config = dict(
    n_mels=80,
    fused_qkv=True,
    subsampling=4,
    positions='sincos',
    optimizer='normuon',
    muon_scale='match_rms_adamw',
    max_grad_norm=1.0,
)
Rows from block 3 of a small sound classifier, named by matrix and row number. Rows with one number within an expert belong to one neuron, the router's apart. Each number is 500 + 50 x the weight over its row's rms, rounded and kept within 0 to 999. All counts start at 0. Numbers have three digits each.
Before each expert's rows are labels from the 100 clips, of 14976, where the router gives the expert most weight on average: "responds to" is what is common among them. Only what is clearly more common there than usual is listed. The data: read English sentences (LibriTTS-R). In brackets: how many of the 100.
# router: router (model.blocks.3.mlp.router.weight, 64x192, trained with AdamW), inputs 96-191
# up: expert up (model.blocks.3.mlp.up, 64x192x192), inputs 96-191
# down: expert down (model.blocks.3.mlp.down, 64x192x192, transposed), outputs 96-191

# expert 37
responds to: voice: male (100)
router.37:477594580388469465494484425471541425572504439417455518491529472444445497460399479549518440504535465445419531536517512470490545466586431525498467476465457492447538544513542537572509511537548461409579559487619629534510488451559452423517583364408540515497473502511471506574476634554478528515
up.4:497574449556563426470448497473467435480478574450338471467485504456578450520509467517483516480490490487482473527526555495478539499515492557484476414511529511587627507547565479451524446511432494423542453534404557581427495568601518556469514526583585453510487487508538507533560476557447503493
down.4:518546482589548464471438402443505428508532473476564505432570548469436494495495570507364449449500526490536480471507539531484532474464486651460431499469545550479509626524446454519556565511535523422486556514541549511499513497534587534472459474511508455509441528493444549559502579483489590454
up.5:570480454564471515500494540443476531464518589491516503501486512405492488368524520535541509551594558506527563480452497539467514482416503532484468444460475500388512395527469586494467553517523528531555443483552558523518463439404504461535522504483600498371482522508428490504409560520528420528
down.5:517447495416522489508527559534493476473472484638529493442538510542476372597559508549523501539486534515541475559520535504474438437565503418515579377488542472463469409569498577545531490378485411581497550503569533502497442492469516491480563449465497524548539538518575471491507462474544470450
up.6:483503425553459526517591392490519492507495549476533475461494514576531490554441539419465452447520478487526386477410439511471486564468509518453489454490570582469575446481520539507528533515491449394546379625525548509531454529563498535492533476536579471564493456502504639531541368571488509516
down.6:502509482564503480434492461519505595504486540564528498469502506520494424523533479512460576520525457441501518465420536469530419466511566480532503485479456527551462610539451494504609586537440519450465463595576479431455496489636593562564579457517430524376545501518524527506463570447499530453

# expert 44
responds to: voice: male (99)
router.44:491515499546493580555494587510446566511493525535476466591455596578575443486585525516463588443471559581500504414545564547544558509512531545476494465580481459567511389478539417509490404519550537533477415437440457495499529552453474491575399600591538525432491478529573340474539430447449547500
up.11:502467493593437495491513548434475515462458535548626503564526428473538541463605493544395597500657570486370550497480521524456538475452545556543542482556512408552562498526492570520505439596489546496524542529521435499525542534383586504481539520541457484478485550490396528427434559481427481479
down.11:494508694508538457556516532513457568491492490524438502458428501499494434516473542449492398525411489437549534471497517466397465523591496491444516473464445498424526510531536541511415446515500431541504514516555514501503498567535479416486580457505485415541607490454546564546532560503510424531
up.12:490414444455495504493364565402505551432477358582494513626484479456540482498438487398465524499441427487511473542508548541483530520435501529489524498467529424438492569498564520641556521507489537598541501516516561513516471444536439514512409552507524468566572444518491554477505490478475562572
down.12:472480568526563527486526376572526435487503482456466530414458490436429505447443582515527475498497458558586410496569499526467443524517471428534433546545561496421392508499435506493430550525496584360533505499511514411471515449537468466506525563453526458446512551463493477583509536482635421517
up.13:498507508500562413520322421513527485482457471489591414517522565492519449462522516449501472500484546465489488469599570474450439484562445459570491526507575488484458389470471421543589579551508474482448518444436442478564541516495529483459530523534602467605475476467494566551593550539552544408
down.13:527502454548517469483462456524520465626468500397341527458455530473463533452541497513485531553545491413507541460512498465543523536493489544481492494516391569544551561539489589499374531476552483492557577508605410607495529433505487608466466516515440489530420513496562515497414502530564507581

# expert 2
responds to: voice: male (100)
router.2:423507448462528528498542504572467419592475461470589515465509496453518569524546488512498506410503529488464550417489536453543485605478547559422556518528523471448574525548481511581478470501515538436495571579414594512432504419557504567464567479497545525484492512546385599554479538445482495431
up.11:511489365538497527510489459468466498522485524473692533463596474542567532503590503439521565464472550512431584436469575462576561481497508428578468470525476454437583427483451462460531541476535451625471488498409488528579501548380532549463541576424490482511434551520469521496520559524565502374
down.11:400468511516467387513482460493517508552534518536497459500475507554455420574573577558530493466471567463528443458523453559473583496600656530468504489471456519500503508518476522503477454464495487470532510480434518528397383477501542566562529413594501492544468572481479518479542396415566378558
up.12:501555527487566466513525502453509454503458525472499519507455593553446553453550506492507478494511504484564518507504520520529471516503496491506508495584494464470567513531533495515446529540509484381443450453420425461521512584548432538578457475552516529577457510514589364530508565543508568497
down.12:522519493411481537473504416510548569511554437455533527536461484565591585581515465592434527463467538570576463468475567535519474558513519491442515500407496587486531519539507590473547503501537499542523559491560480509452517521475574518376531515445452553408504392536527461429508406514437423527
up.13:434450419554546446487392447628528395512557483474453447504526463527542523552529486605478510459543490493408556461516416498574458483546519555507450581504510574491406543506512447491611574584477559498575445423442505440496440423489524557431514498466636430526386595444562417524485512428474355453
down.13:488601507554559466455502409477536394485458445513544556430478513417472487547550533557448436390545525480575624530560510568520554566501572496449508472527604526511504518536435445574419472481494495512549500533386507551460471557564527468487505485598441481519455504517390481468403511566459497488

# expert 42
responds to: voice: male (100)
router.42:517506487520560538534564480505456567517498593410527534569451536542595504452594516435514497506440543439484473443507492491542496535417616528505538514498478567436513571451544478452535447549472533538474517482482515469526577596555564465461546484515521521422532470497561475532438528525607543470
up.7:503595463491541472469451465541493458524496541400487577499475506561545520486514499527444452498485574514501455362538494460487476520536515536467473537534493511555539556485462482536499553476478495423495480532508492596410461463569569517475461498572504564649437454470596483519537403551454445463
down.7:511501438481450389437476426532481488430504574590622338496512504540512412551490509434414542506502479429551526453568539456510510476453609500559544488483500503518558549472411480483538484498538544468489476571593476575545519521545570459493488523513449545491396519435494576498546456569523435476
up.8:505580491551494494558533480456413437555430588453433554499541464533531497486482455480590475517565440581477554484483383428547510497396463453500483496437450474578511492489454471473485551573505443473423547476515401521516628438495531513525522520515554513551541522471483533569533431493467567501
down.8:504462525481593535506474545566367595449537478492441478494626464528615447559540393394467563519438527522418519508509541459467531504464406571455526506543532491612528587466527509533569494396438548473429531474483556427500536449549589465502514560509446501453422497425515446495461488595600473463
up.9:493393483476579486475429509516571521533501470479500461534505595487568512446585543473443577493410465558425524573572601523525578441499448592549525456499468513496452510486515457519464442496458585512456367471471512467407553560501530532440533539524522499569488534459505509462521552425535540464
down.9:484498468458448523508457422474604559514475437492476503534464567448405541448462514542491499493576570534473488490486508453455504583548498497430536559576571464570545510457504409490502580454573489487492549459563487622436518453537497493505474449501483453514488381543618462539555572492546505504

# expert 25
responds to: voice: male (100)
router.25:470566387456452506543500519542602442496530436456445501445444546488505458518459484444441584459533529559424549497503519533414495475570488538522508587543450443578494443492456554571523533519416528501475519521461529568502486505549509468455602440447505491560510541504459593596491565529455505457
up.11:451645573544578549489651486570545409484539531571459524487487530521444464384403511479485584446369468490487457551482489495437492486453498486527477456537508465406487485558513469459492503417517471541545507509534509419491531483498464513512405526467480551453480502524457504499508478495567537444
down.11:496415447421499477570426526524455628587522496454529510432555430470471561566466444544522426597574551522486520547467517523566445501501447388399575481489521472550523527516630490576450477498492463430530409499373492559454564477422491554584467544477463485525466455452462506432495463591488602528
up.12:527526432496555467498467467547571493564543485412458522424551579509473459458492468512463514468433538563441519548542632455489556490470467485565494545485479521422498494556520539577443440486483441456444388554516391424470460559463510507412438590480583507467600618443557438478492389497472468461
down.12:545605603492498474468504438468478486491563463407452476518416606486487478540473456515451492507608554493541494535486444528510490429527512503498556540497504547505492503543480490532556541510549450525473420490576442548443486506541557464521489579510489588442485473439455473446581543621496499529
up.13:484506488583538518476433563466448492529544479456509515563553611389512548478477541472464438504466587437477574496523470482496442458469552595539487416585515619544503417493487612580527521541458533546543562423527415435552612493535537491445510385581404530453531511566446468469427556507573529465
down.13:507559576558540581430545586496499575561499457488459496555489465472499494417529584539584463522521413456544490494560458540516519509578563413541496410460478567421473595563495541432555448437533514491537475469431544484521452541489491390503556523409485495474452508490532476544548553445487573588

# expert 11
responds to: voice: female (100)
router.11:584518523453487424467419459390531481401510470461491504495479398506503423503506453496497457487557433489515510533539447523478532442558448516574469509471441591549539493568537551592444543533443431523515603530510546525553456464499497465558436455443469470588536495498507514524511560547442527591
up.14:451516638469487500407431574440545428461475502438505493476548464381500509540538521393461585469509540524517587577493468487424469515588485614516527457575474462560489512533442513563563562593431537457487520425451563471473435439565448485488504466615470466479538561445482569489578552471560531433
down.14:501468461621536512476530428526466579558481494379506598482580417572506568475501563533571423508472428458459490435432451529493461519589529552417499430525636524440514479563484470438554434485537582476537559487504552593506415476517567451506439467422558459464550477475468453565373580480555537396
up.15:487489450493463426619493474414474503438547478367499536511536524459527597500442522446408505542471469498583511473492495504445481451451464503462443407504558557561506567519512513529541498425633424471464500387479474524446483501457487591473478516494458470457476446450449492513508563529498489548
down.15:522500455518502457417461579443495427495561507424527616517555436446473557537500461581476429479515496463492501534526573432485431488522579514464524491630532490413500593456493503563525543532448513436451504486522412477518480455468462440489538508464404468538462409519525533457431391400499503537
up.16:419636449539471501408467499489501532508514643516533423470512543504527455522380512502522490533475503511489528522552517437363339464429389501503451575515572539531517588710507495496485476522525468441502505479441493553465510534514513473502536504525500494525505527419464500497527458541477505517
down.16:487564501544411422493454506486460611476498424518522514392537590471546517485452512536463520537455564479492544534566500538400539506489583626477516571439452587575491532428514416517444477513449521543419498434434571544554566451555551483481513482495470453471491526446446537472564436519478544481

# expert 22
responds to: voice: male (100)
router.22:485429585596539567460566499482497419471460544456618520516510459439504563461523440567471462474431462446504472487489550498538455517556577538491520460525551579502539645399517538520415482554546461511522548582476552510531536490524458539445608493504522510501498511515460557526536527521426549483
up.11:452502588503447587450479569533434422459557548434506490546580495465494504536524550455460500514501504519442482477481496577486522530413574399528499481513487438566405450484630498471460532391533460524563539463522544579432516416548443451516498514510493525491476490391464503472523554603432454541
down.11:487504451479533480451504500489500503505429450519566421579508508453517519470509482606471527524414566498465512496522565459586511451516476410417536501514512504533500621452528433526498417451501592454445425528491519463570421450460442520478412460546500460459506490550439574571423517475612397587
up.12:526502515489523478487484458485533420487443495418514458509552441509499564633468489475535451469552549506503549417464452506460531544658590511519493384522458539489595502443446547508536468520452460499511453518518497499470510437527537469572616477512533538478424451570525487502466364459521434447
down.12:528560515493491421499504512452496440530459493520541544432461539573379454522435492500544446487542460441533514510526513464515577536460505574427565625563591550517560463458522555478512523536490453453530510434526453590477456443598495508441437475548419526635615486461427495457564500543452533485
up.13:592567477444448520525396417482420505479506511456500476529631501485527524483596600535455585524536481484541619573496546518485384463562479475538519471432469438425477475446437480583497450521541443517547490444565546499495507450492460527508465510525499467489387560497435539537404504527398453473
down.13:461422515488509536517615514601517435523497446570474515414437471441538442458466443575545382494481551436477482581429495475499500479489403534511536533536535501434519594512453435529440504462473491525486462526395518489498481486448499515493633495468509521518521433534567542479594491561552411548

# expert 18
responds to: voice: male (100)
router.18:475494477481436473432469461500602439522476363463480518418509557525432477461419511474583482534594517467481474495508511460423471495565423528516545498507491438412514531544459538566549508525485483436520519499521520572543447468529468509442557469484432570531549478513510577531584514490550525550
up.11:523507527451460452517492518503517522488571432569492504491476427386506481485470514477518466528541481370309468564414483455464463525584472466499493501438529452507486531518484543478496477409519580548365528532498507468505517494430549530542413581366398468491569506464499608542543585359532448590
down.11:436453621528453518502521579460522529485610463505420562539421479502434518444477484553480538494531535488453554460536571478509473581508382529561545509572491466465496431567481479568418506544456553514480497577498480478543526489452464517509539563500525466491492594429459588546530640322550530550
up.12:349516491507418485535450574562506507513541510468580521439422481531516497498564481416482572463415460507565575465567405522460515503446422534533541508462543500557482499476577539501470630529535612559516494633441611431485478460466512523414425400450574456529577524504471535485407469519452482420
down.12:512472485530532531519469561499500550464510594494498501504487491512510478576532496500517499498406539557554487542443441494464482436473545582450475459503476528427614485471464533517525442550489600431444479534498534516368405579506547487515463494510443465461501539447485556523631367492533461471
up.13:518513501566445523499409494453519553520471461426464483476599409553544455491470547460459441513605479507635540500517537490554552506569503426491498435447497590547474480513512504370503531517463428629622405631521435538423478507478505387532492488483579470529531430482523498486460565479445530511
down.13:461435519392578508517599587582427595496418420564472504489408524447425423565467540489454450536468571529518489445504499532500458514454476489543478510535511533520502473581589516539530398496488490474475641509486540465513525474482437525428568490483463487433495413425422421533499500537530499404