Rows from block 5 of a small sound classifier, named by matrix and row number. Rows with one number within an expert belong to one neuron, the router's apart. Each number is 500 + 25 x the weight over its row's rms, rounded and kept within 0 to 999. All counts start at 0. Numbers have three digits each.
Before each expert's rows are labels from the 100 clips, of 14976, where the router gives the expert most weight on average: "responds to" is what is common among them; "loudest" is the band of the loudest frequency at the time of the peak. Only what is clearly more common there than usual is listed. The data: read English sentences (LibriTTS-R).
# router: router (model.blocks.5.mlp.router.weight, 64x192, trained with AdamW), inputs 0-95
# up: expert up (model.blocks.5.mlp.up, 64x192x192), inputs 0-95
# down: expert down (model.blocks.5.mlp.down, 64x192x192, transposed), outputs 0-95

# expert 59
responds to: voice: male
loudest: 4000 to 8000 Hz
router.59:507535512528501469466538497463479492518512505443441502483466517465520524481554466487486513478502484488553504499492540475532511463469542488453491524513462474485516535496469531467503525519505522501469508469505503493484475497516504493548539465492502508521521491531505493514519480473477514486
up.0:516516481464500500524526489491497500509519493466485504463524497481489496502506483480518600512510518510484506521506503499503530478476483514550480515528522500471512502472484508480496471533475495519500489496494540509483500505488534475497493488512461489512505480536475503501471497509506462547
down.0:503493511506517504486464516469484517502527504476509541529453519446463512496476456480518464463471521478504492463504504521529525497558492506523493496480499495522476512475514528488494501527525461474536507521479481483550468485525497501455483505476518494490502501474519490502519517517458521459
up.1:512482465498494513481472539489496524506507504512507515529509520485469514500459498515530512485483475521502462494481527491507542506474502506510490545547505509577531473445472513500504520512513511489488537508524481505523495512465526475512501506497486463493477490503500493489489502500473538483
down.1:501557559507518495522486465501540495488450474509505485517534519522525482501486507522515489500508500505514508499514503508466476484518479506517501534455478517493498520511479500506550515523506492473537529540499464524503468491532472550476462525522499533509529522478542529522485476513457480479
up.2:518530499537512497478523491515480501485528521516525502419507498441527494504505471477505499459500486507468516523489476488497514504501532524505519470516475494499498481483488488500511519451493533511534510482471508515537501577488502482489494509515520507485513506484521512477495497519473496534
down.2:452490497516463472534516477508502492517507512523486456500508500509479482480477422528499511517480520498475472514530543511502512500479498500494518460488524496521520503541514521502518494467522448499462457486489493477488495466509478483479507507481448535520510521503528513464502462479539487474
up.3:501485481495482510484532539509459498506496500474433463465512482503463511511457492530486504511508500532522504533497507479488495482509530491483471506490472506534559480501502516492503533509527506510524523524512461447497544505506504459526519503493515571486515470522508458545534510502456491460
down.3:506510525510499473542505500515530503473485453516534515507516523473505526513511508423521470487471514512506533503505489491513495518473530494507539523514487495473475499466472463511476520479448484492479482524474497586505509503485490514477493482501529443501491494473548546463509488453508464557
up.4:508502488500552510471499519485515497456501536538493476503486507523483508495466544487492456506468489514520484484480474472515538524486543512493497481480557469478453488511494523534517503462511488515541509538490480457498496457500509485492490488535490444519542517543500451528533531530511448481
down.4:499504503486516495503450510528493511545494489482504500514474460526455457499510496508503538512480509504513476492501535510516494524546495515474505502513500486485567521510483464489476503473471470470519438503540494551532482473530515493505503486480533521498483487476475514515492476520505516484
up.5:474538561496516540499503509509457503490494554544501512501474509508530500501433526531523503527520503472450559534516518491481525497529453484483492483509507481500458494454512501476502513493479478482526502499512477452489471528493545464520516495465462532508496467470485500516519504492466475498
down.5:512512469505485464473487469472496486530466480431526517506515509504504501491501502454495500492479486452513503476514487527499520521491526500450481479461466533507519512519490491493508532485518543503475476498522502527497541501551503515497494509462475515515436511465506496489531488470507462568
up.6:526560538562502486498498489481494491533476456559455476477512472512499499486503521511516484518495489489518532474447501483497502469545525490480485559494480479528475523548500516506502474519507493485481500502508538516547525559515482492494492494530502517504508492490525481517472500514523490485
down.6:525456496543523496498485531499514487527495547489488472508447521512541449493497507489517493491525513519451475547493499505473524464494506482525516496541487541487484509482510530497514524548517492523524528480519533433500475532511527530482460520493467496469520475496506499527499505475524499492
up.7:481508475521491468473480492500498526476462493459500495457511487529498435495518506503490549537509508483475487491522455468509482484486480526435519559506473490441516478523511512503494490526492493500509500508529532503504532508501476526523469504495501515492489495518461516516487487472523534491
down.7:478465522478488517520516498528532463551500512493496497533467497491534518503478472491518475464515527549473467489463498505464476479504461522512479521524490535466518468491506479482480526480527499496481503530445500459475478531523485502467547530502517503458485484468524511464456528510496564467
up.8:534531478471500514518522497499532502520530536503526504500516459467468518492485462479505461487508536514510521487478502495518504490515506500572500533533503506471482532485496492488469538468498485477464471479497493532494448478515472499536489488508492531518512486466516498422486506482510488463
down.8:544497522523546479515487502489485481484524486511498497495505520514524512496487481514518510493532510481492502475504547519457495494470524505453484470453528519533480506465524485550503486508498523524509513518504473465472546510505494484477486513453537496549489510536517465537487501484484491527
up.9:501549476469514509477499469521502523503583487491511518496494501550500499484512503508492474509488492513504503522522486476516488490499497513464475497504477457458506500544505554509503478481500488496544497503472462463562537527495493473492497500526495445495507495502516482557511504515454510559
down.9:519468499486520492521524485484490456460488484491472486494481484485517474511515492474493524485486525479445487522482515510485553475500486507528488506529468508505519528486454409528492500501533506485454510471504488524496495457497501505511523475494522496494524516444512522477498459524519508441

# expert 12
responds to: voice: female
loudest: 250 to 500 Hz
router.12:482506489476512515492520478533534483502502499522506495493533494534490481522498580507491493482505481467469476462509455487479509518505478518458497477506511540484536492525549503534491478477527457524516489574459471529511511514485560528484509496503514514503529521481505470469504508506507484473
up.0:526475537425497500525487504487560508492462522501482475503554501502494516508510517487500535534524466516446486483475488509488496539455496550479511490469456493514467513526515500502509504496509503487480465528506483561522502484497490523504476456490552528474475490516498484508535480526483490508
down.0:469470489542487523487506470491530486492472450506490514503489496553504528525453528517490455461475506546527476496537468499522499483556484468496452513518549499519514482435517450522497513526497493496526535504495525504482472518525505474516511517514496506522460527472484495497554536471501486506
up.1:424500544538499533481491470525495530548488512465529539480483502522468499525508454482504504500491496454507523464467479520469492504543484541490514475468521475451518463528522466503498466487482495513535491503435481518527536477512501500505472496521509514521476534485519488514506496489470478525
down.1:553538445457476494506484486527503482429489491531484478501523505461522486504548542511536511497501532509514498518518567481511506521483498514484511502477474483530523483502484515482509465502516515477470472492532505485470487532519517482510504531480472493513527531504490514471498490531491499477
up.2:508476446453491482563493535511476497494503479474483470497530503506538484533488497444537490514487516504454475496496495485528507466432485515503491456477501470545486481475492528505502531475526493500516493495556498524479458546507562517502499512514492554516521507474521491465508520502505516558
down.2:455498544507509503496506501456486549547539539534536485477491469506483476472497520493468528489487483530499508499510463510470494477531508437507453482544477497493483486485465496478480510492515468516460475504467540466499511521538514510469526467487474461499514513512496531492524506513537501491
up.3:488474456435494468481512563474503509488497516517507512477492527523473510486455496507481478431485470461436544527507526463490527529500534502545535496511502517450491517502462505488501527467525491514508534502484533561493466502503479533470476513454501504467520524493492494510498513494512506476
down.3:536528532504479514478499484502505499521497494454534500528535467495538525554499519501575468464450515528510526490488514543463478485524456469446520514496473495506508491515514508484479495521516480472477512509494477510511519505480509479529517489512479483473518486548498502555516471468527502525
up.4:509441441534532467532504532477496502498471463548522515517499471468507491484482486501507490477509474511475506488514519481506486505500521491461506461519481497527505512455516501499491516502495455518487506514478504522460533489495517504508501489478500513494502507515523509539529494451480487522
down.4:484527587495474523468520502499471513496503486489499478510492501535520497483519464477514511485479528505463496486499503543471477512490490500553506502487505510514471488499500514484507471466537528494471512540497511541551465488491478484494530522514469470507519512486506511498475513500527515518
up.5:504609526475495500465539462490478497409438488509452508489489506520531505479494533479512509485512510494517500530480461490483514535482480513442513505483494484503485469467508494505490505538496474500535484504482517472509484517517503503486505509510502468512492510498527483531505493478534537496
down.5:500392461541506530472506528460503498572510479517534495506488478498507500509495480498513560515520496473494449504499515489495481510540534521470475512490516519471518509572512513522486522507508504512520498531522481492508496480478475495516507502532490508496510483466504507468531483492497490505
up.6:486469542474489516519518500516507520536484472469478525461478505526487511500517554534508528501481497487525487480498502527486490483511486494525503521441498487456523497491498495502493513495509510524457466469559528493472526501492511492517483513501503475479491521492526497532515483476514497527
down.6:493521500504506477473465497487519460474489504561496494523467489465515473493477422470502495507512498502512513509514488486521498504503494495501555499516494504525435516469517500500515527514479494511524445529512509523550483493521477476488512485505487515535501465523502505447464511487496535490
up.7:548480509452520537484436498510507501532483477543546457508481496513509513507449508516476546505494495496479491467507485515507496510470507523409479522502488512533567529458534548482475475545480455506525505479480471504521517525502510463481505480534496548502519495500480487521514475475454508463
down.7:446468514502510514526539479504539498491492478486481499492505488501513515518530515482518450505500514534503500478512483540515531505491497535537466478526518512494441430521481458545499532494495476504462485501512516559502458514477499514505473525512530424469488493488503492482487530518529492501
up.8:521464490462506476513516451503502500481526490442482485492493494527491485528495523484527509501489512489481516497508505513510482508485464509512494550477461464504486473437507490467509469480501489496427485503517543463510516456499511488485505499508505463518488499537517491538515476508505519508
down.8:498573477481488505481514505451479483517489497530485509473451501465501476486483465461466528543527503475529521490488505497509484500557521492514542521481522513516510496519528543517460525493471473470546466492495483536468456530509493480512491517461496487543473458465505514488454505499459500508
up.9:491544436485522492549487522507508485599470486510482532476512508488525522510518497494504484506492497524477514520500514489492489489473490498491487484457479497497495506472499474485509510490501501490469493466508484491504450506457515515528497482494479500497490531519487508533490481489558460517
down.9:468434531472499479475519444541503536432499520506503496486488496486470457495484531510500505504509487478470507484483493468528482495478506466517503479494519506505507490530515507501518501502481485488540494532536524499489502516517459483467510504477470487496513486517496531452446512474470536495

# expert 45
responds to: voice: female
loudest: 500 to 1000 Hz
router.45:466494471458522484488499507528531486484492520514480505461521502488516541529451506538442537472519491521483483473504466502535496537511470494515517490522510532452523444473542528518443475512539494479531503527453467488509455540474531520492487486507517507492542500520513468479528525532513525474
up.0:506518496492537498487492490485464493499449501581480502430493474494485489472492489492477540477498551508491537507533476477508479492464523464507504493492539480481510507542504512528499545487498462491496525467484490487493506492501455517549526524493479460535498488536491492471506486457530480463
down.0:478483544482491469467522556518558463476512478433542470525485497506503543458465466497485472504468448500490472497476488472510505517504525530495521541503525485495498524524488479506512486535441517531509494501514512518496529483490513482514563506521493497493480496481503492499534495551512481512
up.1:530471445508492492485454459524512513495532452493503527540511502482478476461512514508517465499465493512516490517492504486536481490471527500480497499476526499471548508506501488482499483491521523500492505483474496490444485491468504504509521487503510486498509479459491514550492477444516516485
down.1:491514554451512489521523531511464505533497506536558436464515495500527484497510512527492510488498497503489490507504508468485430494500545469481505522474478495500493500535478483519508520474448496494494491549502478506494502513528494485505534469488492458523469526526492478438480513525521517482
up.2:521468463486514523500462506534462499453491446546480451487501504496536430519480470526524501477510532498511501514543505512493513463525524502498522476523480510457450512525481456528528478517471520510506501495524500541505478500511483468485493519498518458501504497485466549481498489455506508460
down.2:486519502485455537511529531459465450504523490441552504496514521499525497482480523526480548524496452533494483479440456489520471549489542491462507478470503510518504499515531522491495497472521481497494524491464530509493509433467532525519499523502482467493490505476517466516498489530514507459
up.3:474511515457498515500462538520484487564531470557515501435502481492474484503475517540507489515504503492508473500498501515509509484490466497550489561463522508491537507524501505503489500464502501488529518498530467512511551460481496482518500499500489473514516487493445484485513478481524469471
down.3:526514501488549484478508481494512498431484495432510502481506496529481480486495468478483472476484494503492551497510536500523534517510472496494507467552517522482497496500524488493521477467457540530477482475506471516546478478524481501526504534511523497517514523519500501506468496494465540494
up.4:497512488451458503485485504489522505532506455475503461534491497520444500466535524518510522517513498528499497504488475485505491497454523534510518434471471492495496481500502509489490517484467503467525508517532495483536486487490481518515470514474495534493488487507477484484484500517474497471
down.4:520441508511514467493466486467555497456451482546530486545523490500489518473489486548505473519488488496497498481477482488460534495535478539498493491546516492463501529529495493531525547541510496520527523525482502551495474497519519481509502516549481475512504547489440530501504465491477489502
up.5:519444493506478524453501511497468510515466496483499473481508519453476488514505483475525439496495485490490496499499494476509533496517487478490475523497525502509501506510519515494491478475503467469562515518525486507465549477498476509491500495480499497522496505497525498485498501487483492515
down.5:479533466462509541495480478493476522476541469519531509515539514524464482482501467481495545459509501445485498501535484569519503509481493519486475519480469505502478453477515495533478493502519463483459475516468526520544457509526502500476527481526498487475496529540512495536505476451499502517
up.6:470490481499525525474487492487513477540477520472478554459474503422464528515543497494520491511502502484484473472474475477487522499517503521523488555460527511509487516506473489498495466455497498495561497498511514487527457499485508514519496474515487538511502480518525498497508505553537491533
down.6:499524500482535488492503471467527532496483522543497489475481494541477502495501469447473499473488521491516561519588473500501555496515462543495496488504477480497481501457530477560474540517523461511461487503490486496523518461539518524480533532480535498504513495535506510514472520457472480487
up.7:516506505504519495563496485525493507481490451530474496472549506526538511520519528473521550471480505506508515539473475526508509488518493500468506500499533458497485528515467459477500485489480506511490490484533524470493529446502506492501495508473489490474506506461520503508477475471525450526
down.7:535484493494464505523509503495459476535549525479512543496476454429527494476445477506511503512501470477489464478531467476493515500487533537499482506532477544508495488482530508500530501495543519502492488461465469505539507524513475512482506456521450484492489485526534494496512552485471522468
up.8:448542517522468520528511487500529481464540542454527509508482502560509556524511489452486495515506501493511529499497463522504478509572490515542500527519505474487486463509499483499480478503510509511439497491437488529492494482504486505502496516508507510525511517441508498514499483503497509504
down.8:516476483516566497463523501516486504540471479507481493527517493444438486551489494489543504487513506504477487507487519539510503472434475479540524485504521516502476536473518510476489472474510515473496469495538471425525504511506518449519458480479536495507462479548515478468480492479474556495
up.9:538515499516522475559496512491535480496503481507480450511516520508447439485491473548483476498490520536477549539496506517522528509464566509579477488522514503513487514472500478499471490521502525525513501528487458486511479521511474499506502495503495531496501521448423520471484493518508507471
down.9:517458463489467524443495510499455526494450515508507472515500507527532522504539542488506482502500484497517472484474526491478509485551511483460489490496491505489505470532501529527529525493513493488537488469537553511539512490521488476484514496497493454496520485532512453454543527501489502539